A small multi-label audio tagger, trained from scratch: 8.61M parameters.
Rows from block 10 of a small multi-label audio tagger, named by matrix and row number. Each number is 128 + 24 x the weight over its row's rms, rounded and kept within 0 to 255. All counts start at 0. Numbers have three digits each.
Before each channel's rows are labels from the 100 clips, of 14976, where the channel reaches its highest value: "responds to" is what is common among them. Only what is clearly more common there than usual is listed. The data: single notes of musical instruments (NSynth).
# c30: last pointwise conv (model.blocks.10.c3.0.weight, 384x384x1), inputs 256-383

responds to: acoustic; string; octave 4; pitch class: C#
c30.335:116112147145127123102169100127105111098123099120125119117145106097111086114099129116128114129120141093136144109135103134109103141111109116137143140099146133124149084098124162128129136151137105060100078142107128070096139120126129130089116065159107087106138125144116136109118144069149131107123148136137145119133162124113097123062113131134138060116115140105108138151134146136085144096129

responds to: pitch class G; acoustic; octave 4; note: G4
c30.357:136113125132104146158145127078110106117093091145091125131126182099084160061123139130127088117127151100099094115106137114150103164147103155151157134115157123090124116130123163092143105134135124083110142138085129101090110126077091089139097165121074133130078088076117127118099114157157108119136079108159127146137093153145134142117080140089096120142164115145079123109070124145096088172121

responds to: acoustic; string; octave 6
c30.228:107058148103143131144144182127126137140138115141082104074127165122095138097153136095125138124142160116150134098127138111112152101118090136094130095132081102148144145097052120141142106123114119137110077098139158126102150137098099128096149111143140132108095102140141150166105110130113105117132115112102065188126111128110151167128113166138054110155122125114135093122084109139077106114145

responds to: acoustic; pitch class G#; pitch class: A
c30.274:121127133149115159134114100091132125134115131115105109112121132095119114149150134132112121140094141125097074146127082189157105126121135131109149158138130114098076103107128118126105125108166130100171110146117121117117121164136118103125101124130116139113134118149136147164145141092125113112165095150130095122129109174133105134176101136122108162120119126158103099111095104139082133096120

responds to: pitch class G; octave 4; note: G4
c30.79:138117153132097148150125117129140121091122106091119162141118146124086117107133040108131117137100150120100088140109075083124124146141087151136119118078140133084088113099116139088156061110142137063167107149144135112124097135104087096085110142112125105124168129092127162123122118098158095060164138112091116138120117109120118119131078101167098154175135121111088150084094156093138130170137

responds to: octave 5; organ; pitch class: G#; note: G#5
c30.90:147118116121168116160146146152148135122151173153133115174146128104145168166105116168145142117122147132135151152149160133131133193188154109185129131148082132134114143146151155174125109147179146144143160087115171119083141113136132119126166153170152133127149152148140149142156135136142133110147151142145143124135126144131117105108146150124104172128141136125164169129149108121138176168143

responds to: octave 4; pitch class A; note: A4; pitch class: B
c30.76:148082116120075103117119106120094108149124130135105136116080152137098131133155096105123143169144103110106098083117113133103095152142138129154125097091112109086131114103159126120128126148128107126180102159107122155113123122096094124119108099105126117149070138126121098077130174074108129168097136120100129097151108113110134136160146087098151145145104106099101095127091092128116132132094

responds to: octave 4; pitch class C#; note: C#4; pitch class: A#
c30.352:119097123107103113099122140126138128137098103136090128120143068106123142143115089096165177167124153120091112108103098149133139103110139135080113173086124109129113107116076117103088111135071107104147105152156125121095108131082107135120114083137158103095166103118110137130106104163125134161091134169162115126102098161082151109098163144109172101132143136114129118107101108152117174130100

responds to: octave 7; pitch class C; pitch class F#
c30.85:090129098147115099149132129138134106132120110136123102126110113117118112134114120126106156181162158113114122128094116154112139113122144103106138113125133140108119132148099115120092139093118142099154111105110148191115116126117116129136119130070092137156124104198094127141149109111144100149120133158118092143103094122158160154127129153132128134155141148127103103129134118126121135117112

responds to: octave 4; pitch class A; note: A4; pitch class: F
c30.358:151094120082129140088137147119116104112126119105123137160113127128103140132120127144121113129092166157149127145131111109163123118101112099113160139120135145142162090111146119109098113135141119109098096147122145108152108112078107142072141108121141112167101099130105126144117143069146126087115105124079146131173092081174103096097118059127124131146129078153112106077150119154093147120104

responds to: pitch class A; octave 5; note: A5; note: A4
c30.125:098120135114117127089113142120111140096173111101106101144135119178098150099148093145079130141102148104091090145088088124106105124125118137079090108142114113070145107085115145117121127096113162111135112118133122115154119104078120086109134113097095144129146093125126126154132137129119146161116148116119108120161104134118095172124087136145105086135128109129114078102107126149123176147111

responds to: octave 4; pitch class B; note: B4; note: C#4
c30.31:153136154145105142130110156115083135151119080135130126102125121110158124124154124127134129125111123147096130111130139098118116123121118093121109148099117118095125131119153126120092080087104115159109090130144141163107133147092118057105101088108087129121084146169131082124125113066167123168128109128112123121169083092137108107090143127093100142141117138134121089088126103105120176122141

responds to: octave 2; organ; pitch class E; octave 1
c30.92:096151128111130107088118103108105127132129119138148134118107153131103087115141121118068121132136128104089109084141116140114131090104152141130141133132133112114107155094144095128156099116108135090111138099110141146133091156100114120113109113126119128145124122133120122103142142133086124100118131088098102136090147146089161115133102105098121139154097149086090147134143112119126137105109

responds to: pitch class C; octave 5; note: C5
c30.180:141097099117115124120124131116123098111098104134114155103115143125135153127100112116124143117134120110149082066117078099123102119117146139134107114155114121118104109115085116134096146129106097095108137127099133177137127098109116123092104109099108137098140092107104135110120092143110133146136095134111138132112092122148164111108102105141111170097135140102096115112110123104089159140126

responds to: pitch class C#; organ
c30.341:107125141120110077126107159111106100119102117162144101101094115125139130080136102106107144125107154128127084131102095148095143115151127101123126124143100099110172133118115123095143108150117182098145076112131112127089096126083093114118080094087117151133127106086117096107116127081142064107141107119128108149109087101179108112089152118140096074143117128119110103100126104153129139139098

responds to: electronic; octave 5; pitch class D; instrument family: keyboard
c30.325:132152110175112140113089137102143116146113137112132107106133157119097132103176153110117152134123143056125132125102091154134083151098105057114085128109135133130117085136109094093134102160143150119123108120149122121151127128125157135097137116075117116120082152127140145133100140133108155107154107099090116156137146158090120117057123134107158123122144112134112118064115066082133155167158

responds to: octave 4; pitch class D#; note: D#4
c30.301:123110158086130109124128138109119117106128115126095131129106129112123115129103131128187177179165137121124117127118123121132106094131100108115145120140128068101136102130073137090110078114127085080179096128118090095150079083096097131088119099119122129138128131119148122090145155126119067120130164134106097100153149133124126108119103156065126073138133119097120115133101115125086165108101

responds to: octave 2; organ; octave 1
c30.88:114091079055104124093134124114106109136106097124132155105139144118133134110141126057079086112104145135114123104106129096131134170124116092105126113064131097130149134127103139103110093108141154127148107102137118156160082155106091106122105148121135116105111096102112093118107176146139133142131083086103083108075129151163152155074114125158071101127137123116091104115131132133115113129153

responds to: pitch class C#; octave 4; note: C#4
c30.27:090132088111127111131132119100138083132102110164132154138109132102089167129092145127157121133119115148070146119156123110141149134151139124129144090080170143141146131132112080099105126105091114131106096115083122091149154133115116115072153126102125154115149086146107093076113123122168146130136127087122099084134112130141103080054120175111101081108115125148082101117094132081106141165148

responds to: octave 7; octave 6; mallet; pitch class G#
c30.234:121121136178086126139117152139109149116114124103103151166123132151133167135166119160071154108105107109142168120142105134143125145169115150108091152103126118139080139130190097141153133119112186136123135131095110093126108163129122108128106145127132083094139110174153151158131126149105103112109137162112082145106124117119173139144129092114151139100129138129112135112127137130086119153118

responds to: electronic; octave 4; octave 5
c30.149:153110121129144140114122127109117129109129120149076128138111123125136094150155121107115123157172135089108076104144141139075096111107132097128158088124149140125127112120116121120077101120103114163104111175125127140141110111135103094094081139093088111157105114133129126138098090128114091129129126092158109113147117110090111093107100106127139099152131092123127094120110150106102146161124

responds to: electronic; octave 4; pitch class A; note: A4
c30.107:142140136081119160159134129130088134109122121099084148191152110133127148127131147117124164139068128122126125109111122175090095127121127113096137146121175114125144093132137114179121107137115143091105121155110132107138144089132122126083090119101099161135105147126116156128087136100081114112131113100172109147111132116115139090095121130125114127126093128105123143091089101112081143121115

responds to: octave 5; organ; pitch class: G#; note: G#5
c30.376:097128091080129106152116123170139160117094125093128096125134135121131132128138119136075130141076139088088140138131127121143117093148121111127098104164120145134093122155144158148097134116106140122145155116117132121098119131139128110154142148147110131143165162134124126130164117122153136147123166105129093125154123179109094134162142181130128128143121143133128168129135114137160108120128

responds to: acoustic; octave 4; string; note: F#4
c30.285:136087139112157126096097125159087153063144098134139146130095148123100145102107096134136111165094163154131142086154093122142106117118143158147140112114158099100152088149127180150140096118121141065097101107153104104134129137125095083125130115071129094123110139131143082133120143110051141126147085124086107114133103134155126099118138117127098142128149100148111117099101101106083086110145

responds to: octave 5; organ; pitch class: G#; note: G#5
c30.222:130123129144142115102138124116154114131122135163120134139120098106122111110162103123137154154124097170086094104100106126122130137139113110110132099110141119113130140138112154101126083075146134099116115114121107144080132129094109112112111109117114129138157108184135126121119102150095106146109152075116106120114086149106119155156119158178165099108096109122116137114115163087129161130132

responds to: acoustic; pitch class D; string
c30.292:161144117111145138118092117144168107113103142097140095137106120106137100096109140144124130117185128083135086130072109136084151107130098127115116161118120120134134128101137109095108139130108069138151103105099120097104081125122123115148164090103106146114120095164102118093091192122132134119087123135115112119118121178138117112155101164112136113107100135098099109102098152109090112118129

responds to: octave 7; pitch class E; note: E7; note: G7
c30.44:131113146105107090088097125140112123107136127090124132104137121144126137119172135111124161115128149089086121111154140153128098173139155138112120111095116098075150141133155131114102110098130178140071133157133088066123151118116145147122091096110097122124112094130118137150146155133154122097143094155127144123125123153140108126154072170146113130125094126160099139114107117188096121093137

responds to: pitch class D#; octave 6; note: D#7; note: D#6
c30.270:104147126093111133109103128110125155134126106119108101118163141150138153121150115064153114124122133136086089118084115101110109137110096097115125131124158092111164092120132133099160118098122110092172125145081090093137104099095114112117109122089100127166083095145140107125121123136097155123104153110113074131114108104119156138080119121120099111095126086143116073095127131123124160106134

responds to: octave 2; octave 1; brass; vocal
c30.215:112117135084139118101117181116143088098082110105108104059126170100104115163118183082142125120119119133101113107097148112131102107128119089078153150100084144117111140129082113126115101124092129109090106146132096169155119116132113144142092121127120168152092127125163119106129145170154084098126149138118116124110116152105185168105100155129123102162127108095120118125139132117113136165131

responds to: octave 7; octave 6; mallet
c30.343:136118153143120142142072107129119137154102102156119105137154110135106110114132124146198127144150135111118084151076086126085089129158094110111160118107096138122088123087110139121115109123127147088108091116083113142133106124128147123124107126106121119169134116125137148151130078113113088132129159109112115116091080101141124168142128172151105095077129139145120112124110080102129140117103

responds to: octave 4; mallet; pitch class C#; note: C#4
c30.48:139134141143120156156086101128128110124119113166116144155126088129104120131133097110158159141122083117115096131129096148124130131078084088111177137135138120118150136152141114146141147127103088083117142109116110148163123130160115139107111113097111126094153105101095126111131112064088150102140128093128073099127093115128091119099112100107115080139131138132075133122130141121161143118098

responds to: pitch class G; octave 7; pitch class G#
c30.129:095114121108124130133117123116093126145136130109142145143120138094060158120147131062126100132111115107113106126146106118095086155119120123103151135137149122133121129126110147134105126120164158147142116143105109040140140124074124121130135086101119114093119132153132174124093129123152123094173098135112138060117117148084143145098114144136140098096085113145098135095095131106113125146116

responds to: octave 4; pitch class F#; note: F#4; pitch class: F
c30.184:151131095088091166111064106088127124097135112125109117123132124135113115088131116147097097116101139093135101130121141139089076136077122123085145095122176088113134124081140136125143152131115108103110107139081132140093109147114099123081096122107093142106103088142143096142163163101113105115106084102112077117142127115133113148107071098120129125136091149134101109122106078151120136118127

responds to: octave 5; organ; pitch class: G#; note: G#5
c30.151:132156148132144145122153162136157115156121108144164101197109176122139155160151115175122176106113114131138095124151141148125141155155136130134125150102160169148148171128162152125130125131118145140118196109121134143123148110143161167109132118152158122115141159111128165169134093121107175128115118139165145134115148130168098109110139162125172159117151164137141126132140141129167125123129

responds to: pitch class A; pitch class F#
c30.295:168107163171115127123138092166132149109130084155126112123102112120112099108164100131121166146133191157122080101168144163170149150164108135123150112123134094107123104124133135148132133150106101134160139134128105156141151143143144106095141118097161141119129139123138159176129159096117104129120097130114115149148104108107143099133130121130140135116143161132101122155161107152120126119121

responds to: octave 5; organ; pitch class: G#; note: G#5
c30.65:110147140135128125116101112150124100135119110103119128132113122114108116111090140142141127129120108105097149115128123104143137143138127120124133082127105056122113100118068094110148120130121146094127129140107117141131087095108093114130101077112126118148105104137130124106122148177097113119125175132124108158128137148114174141119118094165111132136124060136098129117099092132102104136115