From a checkpoint of a small multi-label audio tagger.
Training: 2800 steps, batches of 64.
Data: trained on single notes of musical instruments (NSynth), 1.0 epochs.
Rows from block 3 of a small multi-label audio tagger, named by matrix and row number. Each number is 128 + 24 x the weight over its row's rms, rounded and kept within 0 to 255. All counts start at 0. Numbers have three digits each. After the name is the row's rms in percent of the matrix's.
Before each channel's rows are labels from the 100 clips, of 14976, where the channel reaches its highest value: "strongest on" is what is common among them. Only what is clearly more common there than usual is listed. The data: single notes of musical instruments (NSynth).
# c30: last pointwise conv (model.blocks.3.c3.0.weight, 384x384x1), inputs 0-127

strongest on: octave 3; pitch class B; note: B3; instrument family: bass
c30.377 103:122091092140101132153120123183135123120134155127135103103120135137117082080133134134121113141123131185145109134136082157110129121092137099130160189159120082122150144082137135151098094143104122117137150121154123093143113067119120108129136115159132126081107142117145124081119163144088140088132108125139131114152098108115067126116124125083107135086189102167176090124091118128120098109127

strongest on: pitch class D; octave 4; note: D4
c30.63 094:106143102139100147134165157144152107150076131111085137126120119143114118152160111134116137138142172131135156146110076099126172058121106154141131103123140115137153142094110157091127113121160122155179136147125147075176134092123107097130150096102135112119196089139130130103104130134141114103110109082142118160106132111116112093130126113124114177151107105127112176086108191116124134112128

strongest on: acoustic; octave 5; pitch class A
c30.138 098:129142136131142207149083101161102144113123137103136129154185110090201129130154101157135125172058149130147092112091173140117094163169154146111130168154185150121154142174101117172124101152141136087075172138112150088138140096124108181098141128147124109114152111166225163132040089106138165089124148138135125124118104118102107148146084156122118120125159147151135109189118127095154148127134

strongest on: bass; octave 3; instrument family: mallet
c30.246 090:139123118139076133097108129085104099051156135129126104108149146105109140095158132147135096130120104114121092151098121152123126106131129106099118137159124127167113115118122180114133098116161153103124114140119124172170122149059137091138157104114119105141125133125125192126097126141164126144144090120124120141126121157135160072146116196147172108129128184110129084125119127110148124129134

strongest on: instrument family: bass; velocity: 25; octave 2; pitch class C#
c30.70 092:116119123147146144144124103158126118143167105127131100117088174124089109145109106078109126122146131148127120134136167147164145101182106133093067123111078152124111148116134121156153133179106130111129101198131145110165115106105107151143119135124091105106052187105081116102101137098085143121119143149138100125140148124142083139118141097145117065179125102129080142122096169126090098156118

strongest on: pitch class B; guitar; octave 7; pitch class: C
c30.375 099:118120145115171126117118122134091132109104122120126062139133106130136108133094123152137173089121107154142132097137146143128182140135123132146117115079097121126133125103143143107145099132114108125098170107095103128108163086129147152132150111119138159144117095147113107114181152109102115114125116135122083153132099107128132148148144125174159146153121153129136115161091134137144091121113

strongest on: mallet; acoustic; octave 2; octave 1
c30.267 096:110117120109117140121122163156166133142147136131108140078153164138116062154143127112123146118169112162107126133161164145136098132075114149104146110143141115108122126094167130122080167120139150119128155122136139129164136107089161103134140134125131108125092118104106136123091158112117167113104101143145121143129141132142094108108151125139155108086157167109165099084124100149090120135119

strongest on: octave 3; mallet
c30.54 099:127105143119122183141199103107158132136116172130122151149139117112138113155113123170196118144130181176104159137149126153051162118140104188132159144082173123127139105113163140108133129122140163115181121086107121127118140117117125079168161174159151134128117101132141101134140154116131128127150123121139113133113100130130129163117165106140087121159147093096197086146108123146169138119136

strongest on: pitch class B; keyboard
c30.316 087:114123126112109132125102148112158089113132098128113108114106080138134130111130105106148081108119095139106106110132112138115127096109135133053124184141129147125134140122170140126125160110185148094131102159101138121114177130103126131145195091130131092120150146128140139078123092115132106107121106120115086134155103078091079134107099131094141149095147120123137129099109148130120124137136

strongest on: source: synthetic; bass; octave 5; pitch class A#
c30.107 100:151061135145164127097138136112147186155172127153126125115114053161142122120103138095141142148140084131139150158175153193111157177110111113115112082129126167054148142150149124104159159076100131057134126119117177104110135119152127132119131143179102178099112144103126146149142115167117096121109112101150085155146113116159154090152165124144144159138101159141099155152118148189152145144135

strongest on: octave 3; pitch class B; note: B3; guitar
c30.252 103:144106130144124184139089131165127096139083116123143156117177127154103146112073145134221136159053159133137111119158123131131112115125124117152129096103137142108105172133146126134155116185104146108179104144166115116133151114102100131139137161161160127122130143112130102113158103108145141143138117158121135102097156119115138138085116147133095107166121089134136102113097104126133101127139

strongest on: electronic; octave 5; organ; note: G#5
c30.305 112:135157141171138107140203089086090145118085161120155132073080075104133109174145135098167116123106119151114174144150113119131132147117124121177157130135121128136138092168143169092136149085098141106138147081151133106181143127105167109192148189132196142123118181141108111113181168135148150184150121120081129134114113102137156172107102126124105135162132100159151114159136125113146123140135

strongest on: pitch class B; octave 4; note: B4
c30.28 095:131139083092109124121117136135165158097081130107114140061117094118085113133167095168126103105122144108123129117129104128148172146138132127110142154133120123166133132115096164131098125162102132121186125111110082121113101122088171107150126122151143153150138123069125130158117102107136126140163100097122133170130080080100120108112113148125145116100135115141156088123121120085116103154142

strongest on: bass; octave 7
c30.141 109:102078111133099064147123118133107141093114157086114089128107189126150119112149116117091081137123105099140133127101147092138046103140101079103086126132148129125133115110100115127110085102166159143069137159153120155198106094092122130077138118175105144132162125114159143072105088112127100142130115132096094129107162138095093132140163118151119140106080136156132111109127104116101103137143

strongest on: guitar
c30.277 108:136086099147071158105102193134112095105178134066133159148096166229162140133104137106111168094168104110148118144109169207147128144091106143113092109137111223106081130120118126111125139092123144106126121224155158118214184113148124111121182151102111089093090115180152121149110129142160123075073124126140120131132104139118127132124121105164116151144098153132147119116101093128113143144173

strongest on: mallet; velocity: 25; octave 2
c30.209 098:125135083120100158102109156168161135095192201072101171148092186145160132119103133116100086141137112134163138141138144104163067070100105125098104118141141143162148160140156134158102129127100133108096122198134186110197125091149126140107122136108110095115129153143152150158074145170109153085070159134146104112163122115142126118151143128131130130095145091138109154127131120156102097149150

strongest on: synthetic; bass; octave 1
c30.355 089:066103135162137155107132149119151121092139117076131161140119128166166114114119126154148113130117131117114136138143169107142136137162118179136121087075141138112133137124119123128164104140111114127129133160092107138124135117106093162142151113165125123130097138150148107102161112139110112119126072125122123099118131114141134137120141088150095149158113134113162134105073133140138109096154

strongest on: pitch class B; octave 6; octave 5; note: B6
c30.58 088:106124157154153160107187137083073131161124114116105071122133137098153127126092129166088126101143137137093102131181130125132147154123176105140113133133082133139105125118113120115155104087146124165128121132130156134107138103107104140145156081111101135148099083101142138150126157131132092073102115132135128152163083152080082172150145089153155142091170182110147120122114142153119097087132

strongest on: acoustic; string; octave 6
c30.146 103:123129199137123133223180122110100126063141132178117092128143143122124132197050113148158089150127137126149097131065114147130122156214153129183133124150121098111110101114147110161094104102151152126114135095148075121111145104163127143142099126159100134141114139149133070178152126151129141144122119125147113131109104124112152147123141122153113104153133136122119119153116078139169131116152

strongest on: acoustic; octave 5; pitch class: D#; brass
c30.1 098:130095161124118112171107148075075147175078117133160116152130104135153152147139153173110106119104138071091105166144142151140133135130173117111106150143148150119150133164064114151076108102114106150128150136109152131084107112132100133132178168145091151137114091157166146120114101103083080120141163098111157142114116087083136101124154141086170156142145125137108111120117127114139100091109

strongest on: acoustic; octave 6; string; octave 7
c30.101 091:095129160150104091196114116112089079091140161101109066124120148107123100153093120098126118107132113129140102175102122152182135085175114151071086065094133130125121106120121141126140093142110108201085093187115130139153125035111122139101149122162129121127126150136148094073157147127097121081112100119123111125116128134161108127093117112142147209167116149135074151117121105130144138105151

strongest on: acoustic; octave 6
c30.279 093:133121105092116099102121084109121102101118086120135076113123115101093129114119147089097079135141132137116134131100129105097161073131088125039088140197098098127090069107101160133116125098130161138132112114138135173149105108150147120146142141135094158129143110088098162126146134148129067136138137121139134149137109110160106096078146125115134117139131154111120094127120131067104115149124

strongest on: pitch class D; octave 6; note: D6; pitch class A#
c30.168 103:102154122098084158125141125120148161110099154067066157170154122102142125158118149130132130126101205115138195167066117160091166115151118169161111108113122101126129134090146127129121124127130128140121172115125111110119116133172161093101097096144119120114166106136149143158161149170120150082106136104142108104143114117137112130115160119154136158184174132117161164128139142142122132097133

strongest on: octave 3; mallet; pitch class A; note: A3
c30.342 107:099141105121104162125150125090109104131095098145100107133143160128103106147117096158160144132177147187067137096171149136093172126129138139117130133086156118095128078148148134113160134085132136125139111082104119129121123128163101094149137158169136127113093093103121127145178199174078156119152097149126118122153117117145110167139100124127136111172177087106131131172111113126176094146139

strongest on: octave 3; mallet; pitch class: F#; note: C#3
c30.304 106:129077151105157143119153118100178117178130111143120137107107083107169096148137136164186117135140116142152139145216142110122156110168080150123157147127123134088137138127115142101148134105123165132116149108082146109126115126116139140116100172132110149161117074146178145089201144083095101107129130085123104089103093148119149150119118116074127098178091128121188106157137076100151113066145

strongest on: electronic; pitch class E; guitar
c30.166 115:121104145132123132110118179121118119111136138123122128156118155206139145149140113088070167091168109141135114114153071140093084124083061142088128128137145144139102130125146129116134117150121106079125091200136149105135182105162127077112170094124119096123123152143122096139148102152163147115120118128127118141117095125144097046103144110159179142143118178119111138086120143157088119098151

strongest on: bass; octave 2; guitar
c30.69 108:104108096148111164108127117113094118127154154150134153112117140154171137119073123128106113151078123121105094127093183180158159128123155110141150138088128166101121125150108106146086074128114139091167073142140101106129156130069093157141116143135139110129097138156144109076154099070125154127169137161189110131119127139125142180112113122134150110149080143140121092133139101097124114111145

strongest on: octave 5; octave 6; pitch class F#; pitch class: F
c30.80 098:115149151135137175123167148104117158142122142121169124085114123118132100137141135158143134147146137130083167155166124109128136139147140140095112098057147119097156167130166144058133157087143100079168123127137160105136108152137080131178135103136140134121109155118143138123105147107154095107123106108116109118133114131088140116125159150136141166156100103147102139108133165146113146133140

strongest on: guitar
c30.203 105:095098101152109081080118114126124126085155110134078117092164119133075122073173127094110189131141120090104084133124121135145125148115115098076150156195090101131107127089105143117053088162144092111109121128167142142128110154099139110141150117106132116151119145127106122124112116139131097128140118119089083073128129102111127161128132110125086123145126154108118071100083116147114121137140

strongest on: acoustic; octave 5; pitch class B; instrument family: string
c30.333 107:116137125121127191146113133183137080133135086109157182154154094105118124107154151220114113113099174063126083162119132143127100144170134126134130136102221125120123098105136147121116135166092102163196114091087134131114069122095112154094155097153162161122118110140166098093077091101148112105133109134090127132141123121137133094159103132067101119113105149132112117140090135107108105110127

strongest on: octave 3; mallet; pitch class F#; note: F#3
c30.82 092:138086096042076069106112128099103121115118103076097124060088165141140119119166151101104094102135125142097125111132113090127090096100121099048127143173148101152120126112129129113069095137168131099095125137105120155153084107160133122101116144141109101111154121105139139133116122090115106159142078092099143145107135097110140110118163107119124128159118128115142115134130134095139131113147

strongest on: instrument family: bass; pitch class C#; pitch class A
c30.358 102:114146130116098181091134134152148140139120088122097136116164108093160109118129100125130114117117149141102182122099130089105199125166151140137123088077135144082186137129137127098122125107119131142135131155102141143108103108179133143111126092176121143149106165143164145135153123116085070117126125134116118151137071084142106117105097116091133140147145128165165165113119143094116122124120

strongest on: pitch class B; octave 5; note: B5
c30.320 088:102125121119192142102117122136165122087130134107145101133116141101120134117117133136111115136104135165115140085111159102160089149099170166160161144091117150133100158171161143134160080153140140095081155143113148095110141112083104160128098146095133096119124097104158121150159103107135139086159133138098095152144084137087146130104135109119167089149154175123132120136126122084130130100133

strongest on: mallet; pitch class A; pitch class E
c30.184 080:141161183109124118119149100163075128122143153111124118118115141113103107094150167112107117095147158130131121125178136115121150147124161152116151163102140140123121083163127152125098102152100139139141139118132132104178130120151109087152094145139137147132098111082123159153142135163159097158145116154115143102119098154138081162087140137103109124162140135117121128168064148132148100138115

strongest on: octave 5; organ; pitch class G#; note: G#5
c30.81 089:126140102084129130118115126136131145148142136154165131126126066097125101091177131163100151109172138171106154161153130111126141144071128145130170108115136124138192099128132128122147137143143103139153149097116138152142116135094128116169167122108157161114141098100114130087120129138144119131127111107107155122131130115107136106150129145168122176126149143113092131104160131075116171100110

strongest on: guitar; octave 2
c30.44 100:110126120147090142149072138174163077128168120068133151139115172192173147112057146113116153113103137094176115134148197201152112107114093109140104142082139212119162174155122099142111119178134173145109091148194123136154208099107106114099127112101137097124098143139154115086141112094181115109100117161171128127100140108133139160118092135138116116120089125156099155131119066107145073071118

strongest on: electronic; organ; octave 2
c30.347 084:080148139145126132127107116100199082095170144102115128159103129165132146100108128103159087131113137141091114097130128136154097134100106126121100094128106150095097176113127148193125140193102093117125077133171150122138141118125132116117085134094085104138117208156115120136119191124120096148115132109163128134125140158145150143159109127122129116132059107093174083145123134106106101160189

strongest on: electronic; organ
c30.376 096:111135140172138140084099176124183072175153133107111163137105124219176149116120128144143096119109136100101147107145116128125089102132095135154136154134095208128111171116153134098113135150172148157110099168180154148147170121112095085108124110105133123128132115159140137107165155090211140120105124084121085120099145105095141126129144102143098139144121101083134134146129114123087130097128

strongest on: synthetic; bass; octave 2; octave 1
c30.220 102:099106137118090132125140056134110128088180121116065111148185161129117127168128142096193097124082130121151098110081171145160129143122146094084127121112087109114143107087047086134093072120166174117073148160111120093163118113137117131134139099097111087143114117097107089152181074139106151099076116147153111088127128078130122152104119116151093126095095116122155119094146122161095102129139